A small image denoising model, trained from scratch.
Model: 32-pixel images, norm instancenorm.
Training: adamw at rate 0.0018, 31700 steps, batches of 128.
Data: 97085 training examples, 41.8 epochs.
Rows from block 6, named by matrix and row number. Rows with one number belong to one channel. Each number is 128 + 24 x the weight over its row's rms, rounded and kept within 0 to 255. All counts start at 0. Numbers have three digits each. After the name is the row's rms in percent of the matrix's.
# convs0: first 3x3 conv (model.decb.0.0.convs.0.weight, 192x384x3x3), inputs 84-111, a 3x3 kernel for each
# convs1: second 3x3 conv (model.decb.0.0.convs.1.weight, 192x192x3x3, transposed), outputs 84-111, a 3x3 kernel for each
convs0.107 077:136135146129128138143139136140142143152151150153135153138145138132134151139139144125139130127146154169173177155174156178187177176191166142140125148139127165149144137148159153145150158154150155140144145130136131140138138132143137138134160145126130131129127121134133123143159148141138131124132112118135134136130148145155152162145135149149140139157154146149150146147149150150156162106115139114121128128136139149138132157161147159162161117133140122112113135134137124132134137136138157159142141143147148129151139132150119129151136148151144152152130128134135138123152146133149150165138139156110132142158147154137146158138153148112130125134142149162183163160169157169168162179188179133133146145146155140154156132140154120146159139147150147167159148173166141154155
convs1.107 102:104088100092097086105106085156148140152147147142148140128135129144156155161169165111100090089090094078082097135135141134136151156174190103105105122114110128135134158157152162157169179169176129129143144152155148154169081085100088103104101109112165154149166159161144147143112105111128131129143137142112104110110106100101098110121134125145147152150154165145138137139152137150141137122126122135141133142138124127133130162156156163167180099103111098094102103112105140138142149150158157150165078091091093097102113115104151141147151149150134139132130119128127121122125130129105124127109120133124133139107110118120140138154156157140127117144132131133137141124128136108132129113131145163181159176174161165182170132125121127128113136119131086097094082086090096091099
convs0.108 100:112137140118142152088125146153149146155145127140127120163155134165164135150160138102110120099111112098107124094104106101104117095111139147162170157165164151153162102131153105116148076106122155171138163175148148164141111133135095128152092100127152158148143155164151152155136163163136153153105123143105123131098117137085106125117124137116136154101130151124139149118139156096123142105120111113124117127136123088120133092117143090103128109133139109135149086125146101125145088131143081107137157164132162170140143164127123127113119124116135130131109123135101126145097113136170162138169169140168165137101103098118109112117118118142136136137135130115111123089104122103120131103119134150157134157149140144147125102103095111127113121135130101104105113117103121125113
convs1.108 096:139149124145149139148154130095091101098096114115111121121101113119100100112106108148146145165159145157156147138128129139140140140129127110107097108101102100104094123121104126128115115129122125138128148138139145137125154160142151144146166145141122117131128126144136142149085094087094100103098088103105115100131107108143133133143143125154139134158138128090094096086099077090086082089094094103098110100105115105118113112111129108106109160160141157164146136146140129123120133109094124101102150155130143156141163148125091095097088088112107106114092085089101091090099103096167155136165147149169149131167156143150149129128139118109107100124109096108096083139129109151141115161150140123122119111126125116113121155162150151153145142142144157151136154145135146146135
convs0.109 113:090084097090084088098095093107104103098097088102098086109118104101109105109096094107097095103096083111095093124119122125125128141135142136148156134147147137145154097086108086088105094091095099112108106105095105104088098097113096089101094093109147160168153157167146145155089098100096097086092099097092077097085077088099098098089077089091083087088090097084073090089083079095092082146149135151139144147142145087074095086085093099101096092085091091086086087084086097086093096089094104102108104103097093104095098095083134121111127127112134129134096085097100089103100098098135146133145146141142149148139130119147135135140146142096091101091084096104096103121122127129133133140143155107109111095103099097101091140140130133131130142141149136124106142127122139127125
convs1.109 100:096106130101118141118128132149153130174183171183182165123110108120110107122121119111144134134155161132144153160183149188206171158176158116128136136140138116138130150155125173190161163179166157174157185184170167182159110121143097117119099101117142150143150144143148154130152146147159183168162160157116126129116116143132126148146167156158165165138169156138134122140155124141152122137132119149148121153150134142172159160172168163170177113105110100113101089098108112120118116113119118110126119116144103116142093101112140142139157161154148153135159158157183178170175181159129160141148165156146159154120120127141123122138134123128122123135131124133139136116089118103070102112102119115109119115110121119129129092083090084076085096093091114123134121134131111110135
convs0.110 109:091097095087088092091097093101103110093104102093101100103110108101109113100104107099096093109096096103094099134127133131133139135134145146150156151155159143152166097095112090088096096089104106107105098103104088101095096098118089091108093085107146150155145154153146157154093091106085092099083082092096092087085082093097093097088087101087078089084097090087092093090085090087092101140135134142132137150136145083078094093086088089077083093098094097082091086087094089084090085079087095097091110100113095100109100092100126130120136124133136135142085087092093086085085094092141129128144147134151145145131119118134132131141137130107101117108109117113103114121121132134139142133134142102111115099100103097097100144135128135128136140133133131120110137133123132139138
convs1.110 098:081110128078103127089105107148159127151172163162168158119124125123116129127122134118127138114142139107135137137166131177187165145170151105131129123142148108122120130148113160182167143165149136166154174203185145177157096118139092097127089084104145131116151139126162151119133154148152174176144165165088097093105106099105111114139158150151174157132155156140125101142154113157154125112096087127130106144131124161165167165186173155167174101104125105112118089099109115122121126140140111140146100130130103109136085090106133122105158149125142139127150149144167179163156171157133147137138154155114149137130137120142132131128131129123114114132142114146136142121091100094080086121095107118120112127128131139150145112089109089077088102087089109120128098113116090113113
convs0.111 116:170156140156144119156134108115091085124114107132129150114097092116102093129124130112097094127111114144153148161159144156146136129121109122097085128103096128119106159140106162138095156143114109089080117108095129119130148141117162133107162143114105095091123115103126114114119101104106098089122095091166156152163161135147138114168157142158139113141122102169154136165140118141114103138138140135134137110113103177173173185181167159157126155146135166149134149139105173166147165159139155153119108087093122098101132118134155152160153160156115123119165155146163151126154143107104106105104104104095088110143144147139140139113104102118106091129120125147163145160151154152150146132126115117103092125118116143139150145146144138140150116116110150147162137149152101100102
convs1.111 080:128120109100110099097104098152133124170145131159130126109137144126136153139142157107118109095100104082107112106124082122104080105100088109131109108112120125121139144160120147130100141129121123138111120119097119123090102106096102088101083079087111114124122135137144159147131119119118126118131124134113119134102115119107129118138134121127125096105101105162150129172145138158132123150140126146134130156152120132133131118133121109137129112139126124121112125133113166175147143144138133143137113115117096112106084112097135144132157138138139133141139129108133131116143130121112118115102105086105104090098124124094120123106142130151140110152150136151150120155145155134147138104135134094103104085095114102141136208176165155151139131142118116118103101099096080095089
convs0.112 094:103100096087092099090099092094088110085092103091097099080101100080087104087096087119113110113094087109096101141120114128123127140133134136145142140146138134151141103107115084097097098084094090091098090089093089087097099103113087088098091095101128134143129140135137133146100102107090097106096094110092089094094090087098091103098095119102088100084099094097100102095092087088090090170164137157152143161151143089095079095086074084083079096100098093096087092090090100097099096085085086083087086100099086082091090090092140129106142126114144139126099096093089095099097080095142146133141144141150157149140136101156132116149147125092105105092093100102109115131131127127136131138135128092100095093098104097097102142135124145133128147128130134133099146141114145143121
convs1.112 074:109109135109126134109127144167161133194181164174182169130119100112115104116119116133138164134162151130142165151169142152168159144152143134150135143158159143148143150152139165193160170165136147179162167200173166170152106140137103112141097116113154137147158149149146154143151158154160172175158166170113137142128130157144151160150168140160172162143144135130133097161146128162151145129121116158150133138164135150166161143179164130174156098100103102108105096103119101123098109116125099110109118129152131137149102099119138151123164158146150159149154172158166172178175183167145136146145138138130137137123107100124117095112106105130125135130144133123144149098088099075067101083092118131120118137142126144143148077081100085088094096101094118131149103121131104121135
convs0.113 085:140123110133135114159145137106113124094098121103100131098095123091095113087079112142146155132146158150163151150134109159139112163131109116108106120106086115092090137138130148139136155157139100095118097083102092075111149139144150137135152150147120106110116097099102098077141151132127140128132133145108097102122116115137120116123120113135114117140143137134127112142128108138145129112112128122126121120128114122115108142113123153146129132117107135124109134131111121118099133111098155133126101095128096097114086077108096099114107110116108108095123120114134116102142134124097099106088088098088100098110115104116119116121120109117134152123142145129142152140113096153127097150116102111100123107096119090104122117111107106105107122112106113117107110115113104108112
convs1.113 082:096108111092129120102121126158163168160174171158175158137140148133132132124138134117137140110130126113133129127141116142159144128135131118134120118124124105112106156192178164192189154176159139132113140160133119146137093117116095104097085101084136131133154144140139151137138162168145159150125148147093093099094101115099111128116137117120141124100140120159146145153155145136159152139149128121148145134152149124144139134166157136146132118131128139134121126136127098101109108122129096124126108134130106133116094103105143139124151149124152153144161158166160179177151171158118128105123131124109130123106119110129120129122119118133154140150162159137157141101091098096083103088092102117100107105115107115101122103110117113118125107111105103124121106123126107116122
convs0.114 078:132135147129152132160154149106113109101097114104097124096097110089086101085081109126152150130155157138153164154155125170167143165151119122102096122108106131095101163162165165170150175158149102094114092076106092080097148155141165158131154157138109100094113092098111106098120115110119102102123112098120125151133137142153159162124147147150146155155145136139154150140160157151159146119134135129138148130132136127144133149153159159159152126145145141154146145158156141149135141158140151161150095092116100092119089091106116131127129133155119136140119126136140144133143159136137143138117129133102097100126147147135143145125145134135128142146142141144158158156141122156146124148136109110092116096086111105107105125143137134137151121133136142157152131142148120143137
convs1.114 089:115116109096102091099101092148150131158147148159151152130141131149147133148149130121112109104086085086082084132128124121118120136139163122122121122125127128128129134133120153140123174157157136121127128128126137148133102111111103099103095094105148135132163157147159165167127123141121129123142138128135130140126130144135137146130123124131117108147131126142148157161164155169166169135134123144137140154155146114125147127131133142143154093088094104091092092086093128145135128125136137115127112113101098096083099097093140143126158144152159156144155147138136136146146143148124119112102101113128111116094120132103121138110109123141152131150133141140134138122125126108114114114118123155148141149145141153160158139136125110097109102085088103094103093092090099091095
convs0.115 116:173173161178167172181176163172157152172161151167159155155158140169156143158153146153149150152152146152143142106104118104113110116115114123128124110112123103101107181173167166177174168170169158148139163158141173162147178183176173176178178177183120133122123115111106102102189180169192191187190181178173165170175160164175165169166173161180171173176180164172170165187172169197186176109116111115108118125125123167171163174170166173177167171175168173177176182169169169167175168166167171170171170165153173161158169159149113114109109112114121114114180179179177173175183172173127126117126119113123121112108123123120122114119126116162149146153144135153140142099112120106110117116117121164155151162165146168162148118117113116114113129121119109120109119116116132131115
convs1.115 102:166153139169159133169151132084101123101093117104105121095118108096117110093096089150136123158138112139127102140122120146139142174159154119113113095086105094086088134141175143154182163183187147133144152145147164156144152134126157145141153154147119129131127127137127145158095107114099091112106101101142133116148132134148150153148133120148138128158157147095088107107100110116107111104095110109099112113113118121108122113124112108118120155148152154155141149133122140125117135102098114102107163149121161143128163151122096101107102107127118118130101092097110100101108102109152145142156149153176172160129122114132116114120105100130105088130121103127107102133126127132133131143153145121124137110128124101109111156158135135131128133122124158149135163161127171156135
convs0.116 077:113125136122119129134127140131117106136108085146101081148131111147138105149130077150118120143106115128113112138158172135148162133154158164164170151166154155163144107120136091106120117114130149121107157129088148114077105105135101097119104116120159160159158177150159165141109130122120137119110107113107113119106098115101117128102118143114115141117126127118122141118128140132115141102109118118122133099102129098103117098108126120118125099109125109106124115121125104103125101105111104100124138131105139122091149117092101120122112123119097114117094096130098103127113116122122105071144133093139151115107105116106122136112114140144123113129107102137118094145156162143142164137136163136115110133112100131109078100103115082092129085110117115105109118103116106113124
convs1.116 090:089105092115126103104116112174190159170199176167202185157139113144130112128121109119140110148157143144160148136154133144171145134154121110123096133127101124118094151162161170165175159160155100118112120138126120129112108128095117117100128106083117126141112125138131139144166171149186183166182173171099099105113105101115119112125134118149154140134143127157159155154156148150163150124145141142152140152143127144136118143140122134130124093106119079102100085095097146125097167144100153122100099123096122133096122105094133147147144151148149151132174178151168184174177181161109121110120130130111119119172159131174159145168159122131140136166170153164164154110099101112091089130106113117118135116137121129136126119121105098114105118105114110122118131135119118135123
convs0.117 096:097099111089082096090094101099098099090097084091091070100122103109106103107096093112090094105087088109087094126123130137125147138149152146148165143157155148160165089088118078075108091095101102105106103101082090095078091080111071072096089073089156164154151154158150153166081102105076076088088082092098098108103086100102102106092094108091077094093094097088093106078088090086087108152147135152149141162148143095091088089082097097102099106088105089091103096090094084093095086085099092094099102100088103109081102097075129122105134132126140141145094085105088084091090084108130146121154154131146153146147124118149134130147152146100099100095082100119104100119118125131124137140143157098099090100101090098085072134123112147137124151139143141127106146128116154140129
convs1.117 097:106127144121137135106120132129151133176180173172196165123095102123115105126121119119151152137160173138162152159185135176201167151190154131133123133144142121128120154168144168209192144178167164178151172205179147191171126129131117120120086107115149144148145138138149144141141141137154170161152181159114118130134130134143123130140162138154167158130158144116140115151146132146151128128122126137145132136156126142161159161175163152179153095096108089107105090104116099121108110124120111125130122133135121137133097101109137139129150159148145156128158161148177187175165180171138151144153164151130149149134123115129125113137123115120127123128150127133153142108080112093056087107083105114113115116120118130120139076080099077078088088077093129152145124138141117118131
convs0.118 101:099104124090100110088092098099096101107093088110083084110110091129113097119121098090100108084095097098090096103126139100120157099124153152148162142160161152155163098096123093098101084079091110101093123113092128114082088090115078079100078070087130144143129146163139155156097085100090082088096091084103120143096093114094091101113121132100093117088088107109113126090105111089085103130143148122129134120129131107110144086086110073078093121117140102101126095087103099111134089101114088087102120087088127095096126101088156159162138157162135153156108107125093089109081089096144152132144152133145142122143147153120120144117107126113103111107105106115095110101119150106122148102115164116088097109097086122097091134138149121124144113112129148141138116119135120117130
convs1.118 091:150150136162159136167156147109116132116120148113123148103087093103102092116098103183159143182177159185168155133140136155167147135150144117112090133127111133126114117137128128137154106125126136132128151141150147133129163152128170148132171150137108119127105116129136134122128122128125118128118118123146142146169161148173170154138140116151150128149132136098112127102114128103104118120141138124133127115117121117122121127128116111116118150169145160173146165159150131130116129122112112116118168157139181161137171146126110120132100117128112113117110119115119114118123115130160145114163162138146149143184155128165156127150127122134147127155146134151146123139118094150129105153132123119128130122138134135150141154137131161146115129138119160158133181168148160155145
convs0.119 097:132127128109112127106113117127113115120115107106093089118119113125114111105100096120133134107127137114116119159154135162155131173148123151153164155157147153151147122131146113097108125110107113114110118129113106115100124133138118109117119112112144157154136143143124127124130134131126138133121110122120111111106108108112116110126115123106111109126117106126127140109118124120123120138148156136153138135145130110109124100110101107102100125121128109116111108115102112116116111111111118102094111117110115128116099100111134129132129145144136144134120121130102104111114122113114132118138153155153170168135135124128144130135150140127132140121129130140130129156150152160145133158145132116131112117127102104102095130138136141132126138134122141140128137147138151142141
convs1.119 102:071094111076093119105105110124165151160177169146170149124156159137140152107128130094123151134142161126142140107126113121144130124147114108112113120133125100127115118136124145160146146140133102108091121129107118128101119115125094111115094108112155143117123122108110118108111156169148182183153172160098076076094062071110095093131138126128130129132133115139159132135156138139144148090117110085117132105129129127134135132138137133142119127127147131134145105131140125114118111125117120122118103120144108129137097112126121121114119133121128129125133148151156167150161159155111123112119125122130132127130137119128135115130129129126131139117149135121146145109087097076070079102089101122117116119115121122120121102090099099094101098095116107102123110118118118109117
convs0.120 104:095093092095084090090086099108111103095111102095099092090097093104095097100098104099099099098104094099097103113122121111132129123123132129130136124146148114141149089093104091098107090094103101100097102104090097094096089089089096098092104099099136150146136157150140159159095091094095088096084087088083078081082082090092084090086087092089092096091087091086086085088088090094101089152137140154146138133139134090083075084090089100088089087085091092083084094089090098085091089095093093085099094100090092097089098102102127114111126111113118119118094093093094093096096091092117119112123142131132144129126120112142134128136128124098088097091103093109097111111124122110133134117135127095098097100104099098106089129131114136130122132127132129123113134118115126121110
convs1.120 080:128106108141140127147139130141175158143168178154190167116129137104104129101104109135142150139143161166147164161179165166195160175181151125139130131146135144147149114142156140168169129150139160165156167163177180166161133136129148134126122136129133135136149134137152142124142169175134172172126154163128116101147134119150142137144158163163187166152169157128128124121142148128157145132147146125146138115137130158176166167177162141157151127124116120119114096108105106124141126126122100117123122129137143141132133134111137140140152161143145160142154168177152160160150157153154166144173171159153164161156164160168173154127162157116152159123153153116134139104086115097101103118111126127129108136139126124147130080092096093087107100103099138144133154152151145143154
convs0.121 101:159157152159163162169167155131127135117120129110114129139134130145133137134129132116119143112110137117111130102101124122121136161153167147151144125138132129136129171174189156173185166168176142139133145136128126138134170177190159168179152168176158144131129125129113107111174187181183193187170176167143135140159157157168167170168159162173160176177165174166174164172171168176182182117117119137139129168170163135125124146139137168148144154151153164167159166159164150151165154157156157169163146141133143136137124123124109107101103109102164155138166162177172173162170171167150122119147126119147124107117114111121125121162151143126124144108119121116122123094101117116113124152153161134132135133126132112114120118118116133138123159159156117117107135118114170172153
convs1.121 117:165147140159145137160147136137130142112112126087095111105101094121122125113136138167144150153133127134116119168161160166147154158159165128134124128122118118124111164162177144146172148144150168157157165164156161158147132135126151166162178185179139132146116114118112112109140136130132126131108113114141122121127100100116101098165161162171157167182178177089096107101096105102105110118107107103102096110105099145136126176163161172178168132140130154148147152148140136137131152148157170166169133125133159145140172167158130128134106108107106101108136120126099094103092101104168170166181179182178184185110107113139148162154156164127117113119108113111102107111120117122128136155152162151156156132138137111124116129123117151141152146140154147131124147138132155143134
convs0.122 086:132127111134141127150151142106112131100107135109106132101090119106096120103094113107121135113117128118126148128102101135108096134118099118118118118102095102090080153153149155158150167166174102101120104100112111094117139152150151145159158165161126108120121101110111088093166159159169174148169156156111116114124125109139141124119123121132130121144143130122118106141129126135142135116110113117129106118129120116119117138125119147141131119122123135121111141148128119118117142123129157152138097097131093097122105094131116112116101103112105116097128114121140139129146151140121125137111113122105097119100115102123113114115113118098124147103120149115140159122095093135105087135121096109113124104103119106121141106100111121109097130126118100103120106115103100112094
convs1.122 090:077094101086083109080091092153163153162165156158164128144148146128137125121115105088099120094106109097097102127135108140144125129154127105114127118114131103110110161167149164195172158186165116116094121141128131131118091106102073091082060079077147140129147152144135162162133147146145145147136141136083097109097103114121118132101121114126116112120135116149158129158169141148150155138134111141127124128148148141155136133146141127153139115105113122118100106103101089095099082084099101101106092091114080088089061069077146136127152154146150168145141142153148162150149166140100114101117130109121126128106116113104105106100098105143143120154161149147149153122112125088083092085088101104103092102098096122113114100094111084088108083077095099110112104108117092093097
convs0.123 139:171171165165164163178169169175167150179159149172151142172171146178164146168163148151133135145127126144139126096115125110122128121125121128142140108121134094109114166168180168169171170170174165159133160159138153144136166176185164167176175168171131142132109126123091096105180183170193187177188185171156159162159158169174179166161163181166170173178181180167170173180178169190177176111114114121120120127129119150155159155166162167174159163170169165164174175171167155170171162171166176183171179167154174170149167155143107113123101113116116115109164174182173176175185176167141143118147138122129133110119116124118123124129131123155138131153134127150140136104112123103113124115126116172165147176156141165149143115116119116117123130131122115115118112127123126130123
convs1.123 112:171166150174164141169166137099103121108114127124122145094109108087109105097106094180162144168149138170159146169147170176165171206196192127114126116118108133114115154155182166167178176192209165169167168170171192180182152143134160143144157156153130136149136142146145158155112110116113109112116103100151140128156158143169161139153151152167147148173167168098105119100107110120109119114118109124121107117121124125134140123132127129135136160146134149145132141136129140130117118112111124107115163148133164154133167154143102106123110113125112132136103106119116114116131133130163151156176152156186180180117113106111110100108092087133115101130126109114118111131116102139132128142137125109131132097130125103116114150139124120137135112115121154147131163159143173159145
convs0.124 103:112106107099098099096099089150155133157143122139137120173180141164174134165158124106112103119115105114120116090102143095098130104101148142161164128153168136149168114110106089095097088095089167168145168181134170167126106116105098094092086086093143158149146152167132161164118111114113101099088082088141136110118106106108095095132119104117101095098098089130119109104098098105101087127114109128107109124117115118121108097101095103103096121121110104113101099103100135118109117104097102092090164162135168163136152150117130131132134131122142141130134131115114113097102094097172156137157140103129119099115106106111103091103101101156129123149126120138118110093119146087105138099105143161155132170160128145139114121108109115108102117110113124124105115109104109097101
convs1.124 091:145140128155156144162168155099113113106108113103109120110092104110099090100102101165164143167170143185169157123135136147140135134125134126108116127104107127109112097109117106108110099114104135128128137143139136146124158154127157145125159156139114124142112126121111115135121118130108121111122125109132128128137131131137122122140129135149145117145145128097089105089094084093079094098103105103093091100096094113124126112111131109128126150156133156156141151163149145123117147137108149120113157149116151142138155144130097096108087093099084080101094104115104108122116114127157161138168159144156153147157156120156149117147127112123123100119123103118112090138117100135133129160146144120128135120137130113117114147135135135150140141137141147154142164159156161162144
convs0.125 110:155141152152136132167143146175182187164173181140156161178174169170187170157164158145163176141143159138146158098104132109118141134146161139149167107129159095123153148164190148154176147160167176184172178180180166176161172178199158168182163167180159163170120139152103122133196198193187189182177178162133131129144132128160153133150135152154137147166160157155154146169162155169162158117122113126121123154144131112103113113109107146134127142148157144131134145144146146138158148136148162160148170184170171182184156170161100104113100110103143128119164152161160147152166164145157158143157151143154148122113113127119113118139139129139158180118127153114133141094105129109111141139136161161175168157163172146150163114114129132124123160148148115119123122122108150142131
convs1.125 138:162155150151152145145148137128132137113123127098099109105112100114133127123132132158154156148146135135137133172169167166166174164179178128126138118126134121120121152170180149159175141148151167175173164163167162157161128126135150162161171180175139140145123122123115117117143140135130134126128117122145127120117101105107103099164157159157162169173183182098097100107092107104098106117116116113108102107105099140152145168167171173179182137131128141146136141147145134136137148150165165157174128127130146145149170170164130127133111111108106106103132124133108107105102108106170166179166174176179175188106112110134137144146150156123115104115115112104106107110121115118127134146149153153153154149148127125119115117122116134139142135133148137136134142145143148136141
convs0.126 094:144146151143135145132124130085081089106085103110095096098094092107092100113090103117108108110110106113119118177173127181176133160157115147098100165130104157135119159144136151142125147135120106089104101093101103104100144150134150148116140145124117092087146112094149134113113109125093106107104096106147159147145144139133135127146158161145147135124133124145147153136148158119132137158159176144164172125144153165163162166160169133137139143156146139148148132142127150159146143149148135131120089090100089086091112102096168170166168172188145158161147151146141140135124132129139145157130142150106126136149168167146154156132150144114096096130119109129124117174150122178167136163152116105097088102093107121098105151169167153168172143142139163163171161170180133147149
convs1.126 089:093091089092080080090084085135120115138131132131124131116125132130139151143159153091088093087084093090090090114103092101110086124107121112102102116113117133129133140130118141128121147136124108115109111123112126134135088085086076077089068081089145148131162157162165173157104106120105107119117104108119109109100110114113111128101080095114088090122095108162149129152149145153134140131132107135136113142139121102093109100116122131124141114109128104105122129115116115113117130114112136120125097094090077087084090087087138134132150151147129140141118121119124119133128128140098085080083089076098094084083077085080103096105117123139123102127123117123122098119134133107129114111103114108093097110102109130137142170158153136126124119120111083090082088080086076083086
convs0.127 069:119098095102087087111106107115138158135162156148160172108125151124125159141162172157154155159167152170157176133126103145121116148135117111106107111116102116118105140125101137123092146138119111118143107133162133151172150136124147126119147152139105118135102103132119114141128133125128130111136130128109082098098094079114104095096101095101077081119094096105108109103099103106094088093086086102071074078084084140116096117110111132128117101098091103092093117106083115106087103101081116114094118123139119144140122152157115103101098099106102102098122110094114087094120110106110116138108108127089111128108095097096085105100090105140164173158157161188175180135131122131131103150131112137147159125161154151162163107094100097098082081096097105106101103089100098096086
convs1.127 086:095089109105100105110100107157158156155151159175154144147150164137150146152157145125138126127150143138142126132127109131124107133130106111106100119107109113109113152150147148152155157149164132124116134137135140136125105099102095101093099097086134123127149137147150145147148163169153170162149152161055058086082090098094090115125137097125124112125113101143137133151141133148140138132122116143142136129140135154127114138130107131125110113118114122118110106124116147134112143149104139135098115125107112114099105109101129125122135127129138134137165154160156168168173157155109108084111125098111113108158157123157145123141128114153142121156166138154162140116120117117104100120109106100095096112096103100113105141146137116133124106105115115110111113116120109119119
convs0.128 091:135146138136144143133121133089090078095081085099096097098098096100092086095087101121116111113116120115109106174183134173178122157137105144113112176122119172135111144146137151143132144136116105088095099094088100090099144139120138131120126126116135099102153119097155134118111115113095099095102095107140151147131146153114128133141138154130133144126121122148141146133137151119124128154157165148153166120138150144152171145143161117127141131135144138133143116124125139151136133138128121131115090094101104089093104098090172173182181191196133154161139136141124127139117129131157155154149143162130144149153163169151163161134136149117108111126119120107113122185163132164150116159134100098086085102091086095091101147170166146163167120129147157166183155168169138137152
convs1.128 083:100099100099077081093075100141138119130127130119128122123136145135150155142159154111099113085093094083096089098106098109092089106100108115113106112096116110110127127138122134131103128129125110110113105114119112126113083076082071070081077074093131137135155171164160173163112106116115110108115122121106097107097109104097102106106088095105085087099095111157154126157158127148139136133115101134120126128129135102110114106101112116138135107116131108109119123109123121128106133121118126117109106092099071083082085087087144141111153151129138134147120124113124123119122115137085093080078087086082092089085076080080094103108107124136118107138125104116113101119122130103111115107110110104095101103121113128147149164141141145132134121118115097082105081086087090072080
convs0.129 093:133135142086085096092085091098099112095105103109115119096095109102102112098109109107099108087101099092096109125130110140123116125115109115106100142116104124119106144139149091088099089076093093094099091092106098096121119128129089086089074069076101083093106097095124113095131130141095104103105100099122144149105116144095108126134146154107109131083083102131135147118108120090090096128132148134139148117115129135138144106118126083089107135128142100103128095092102122136146094100122086086097091100106089105108115105115152161166145155161137142144122124139093095107074083088163156157159157147104111114149150150128147152111119122099106102112109110112109116117128118139122106133114100092097103093094109113105116136130141119124140099102105151156163136156159117132130
convs1.129 100:105105100100088086095077075167158156140129111109101095109111112134140155159167175112089085076067085079081069140142133098086095065056085112100104104106109096095106156182162120117101075078080135154135107113104095099084095076084115109098135120124148156159122125128095099105135137118123124130108113114139141132092109108089095105109117105109109098105084085123127134123127128124118122135125112111119110102098105119125122150137142160159144097089088107095088120109112103106117162172160169168162092089088114097102118124116169161154130132119114114118144138139112112104084084089124136125109110110070069078084087079133143152152173174121120102108117102102112110119098102131129121151136145178162177141140133132125116131120137187172165151160153089083085091080093095076080
convs0.130 136:090098103086091103086092104093091089088085093096093086096096097090088090087089091095092110093103115099101106122132134126137136120139136107124128124139132138141137122116110115116096104101091095100091097092088093084080109113103107103096091097097113123125138141143159154147105097101091091088098096087090100103094096106092101111106113112096099102095090100084096106092089103080087098130140145144149162140151157086100112101109118100101107087089103101107112090101107106103111103113111095101102101097092096083084093087084117121128128138146141145156095092103091101101092097095132131129131131131133135143123131134132143143142145151094108104097100106088097106115135134134134136132137136093095088089090094099094094129131140141139153139148153117117122134135144141139149
convs1.130 117:120139160124133155123126150132128111140138111131131104135133130135157132128150127145143149144155146150152141091108095095107070086082067158161158152167148131137134093111078116114056114105055110119104122122104108121090130139156121148165116134151099101086096095089117121116141137129145156132141148123120142148125137157140157164115124110123122101111106085124118107149131115147135117122111115136119115147135132126139129140138114122119105138137142128131146120124131124126118124126115122115103136145152126139168120135151132138118146146121141136119141141116146144126148148126087113125090115101100101095123117117130115125122121132126134113126124119133128123116104130095095134124122152124111120105097105131128133138124124111111121113118118124144151126136142116120136
convs0.131 122:175177169177173167179173151173154134169151138154137137157155132156152132149151135156140138162137130154138124096104121098110103109114110126140145112128133097102120177187181180174167172161160155142131155147132154137126184195184189176172167165157139153151131140137096107105185175161188184176184173167168170162166160156182171162181183180187176163181180156176171172190183165187177171110125122117127127131122119163163163168164160175169149173180175178176174174174167170181183178167172176165154173165134166162143154152131107117130112113113117106110171176182182180172183173161140135116146131113129118110118122126118129125137133122169154136152130120149130126099115124107107106116105105166151134165150136154145133120121132122129126133128115109119122127118121140123115
convs1.131 099:181163149175156146178173154097108114114109126109114147094096097078104106067085085172148152175158144168145139159137117165136130187176173131128119111116108129114102124135157159147171163194208148155163167156164168174175149137126153144139160159146125128138148152147149150156105110112103101101108109107163149122165156135171161154157136126164139120158151155110102111112104119110113125119105109110118116121114118132129133119118126128119120155155137155144137142132118153127130128114101115096107168149135169146140171164139101099120119121138128131134113112123115110124127131128150125133158132137168166169133123105117117107110086082123118112126126112118110110129109104134129113150135126113124142095120125096102102163163147126146127119116117177152140178164136178161138
convs0.132 085:130126131112109096104092098126109116140122124132127122132130118144136123145128119123109103143124115144131119170175165168160166165164148145144146159152140161147159143136120112107100110107097144132120147139131156147137145119114110104103120103097153147147168158159164162156119119108101086082096084076155161152141136123119114113149155141134114107120097098156156159127121113105089082160160170141157153137145141158162150138131137114121110153153148135119111117099105160156135142135115118117098139125126144135124150139125178173168167172177149153171154157140128126109117109086165154160146144156116113118171176168149160167126138134117120100126122111133127120176171161171164168158158155125121121136126120137130115157175173154164159126131143170173181156170185135148155
convs1.132 088:098095090091071083089076075150151132134123108101097081109117119149161167179181177106099104075067083071079082149155141122121126090101129118107106104109120109117122164164153141133116115090100129147158125122135129122135071079085089084090104117136157146141147149127126115126131121101113107107121121124127127144094095102100090106119126117129114129130118130140116107151123116127124118134126103137109109118122112097105126131128146157165168094117109103117102120123121122123127150161165177175166068073078080076085103090129159153133133139130114106111154131124123103118111110110117118126110116118090106113077075067104113134166162167131118097121115092113109090108122108120143146136153145147157152166167173154156144142125109175165149166156157078088083085084078072070087
convs0.133 108:083087093085091090097090087112109102122106114121114107110098096106113107117110106111104107118115103118113107128114112117118131120120122145143143140154143135151145090096096093094085088083093102105092114104095109106099094100101092096089098097099146156160146151151144155154089089093082089091095090077078082078083075076082073076083085092082090094085087092096097094085090086085088084132137133128143133132136138073073080084079071081086071092088090093087092081088085082079096084085078091083083100104099110112110120117112124119111126121113122128128087081096083079084081086079131143131127136128116119130129132134126125129115122130098098102114099103125112110116128121125128126112123130107105110115119103119123103123129125118121124113120125125113107121115112120111114
convs1.133 093:093093094095102106116108113156161147166164142162160150126129133114133134121127139126129137127133140132127133170159135170178168166171148140123116148131130151148145149142131163152147160165146147165156176171166174176154104106095090097102091085099160153151165149138169167150144147145133151152145151150102100096133101111128129119157162142166169157145144152128150138135144138136145150131140126130141137129127126159154159156170163154155164096109113097117122093106113102118122124123131108123133096104112097102112118095107139148138152160152147150146162163147162167165155160156134128113130140128131135125135161154152161145139143138135157153128150161127142155099094114111108121128112138144155138138156143127136145080096118099107111095104110097119112097117108108114098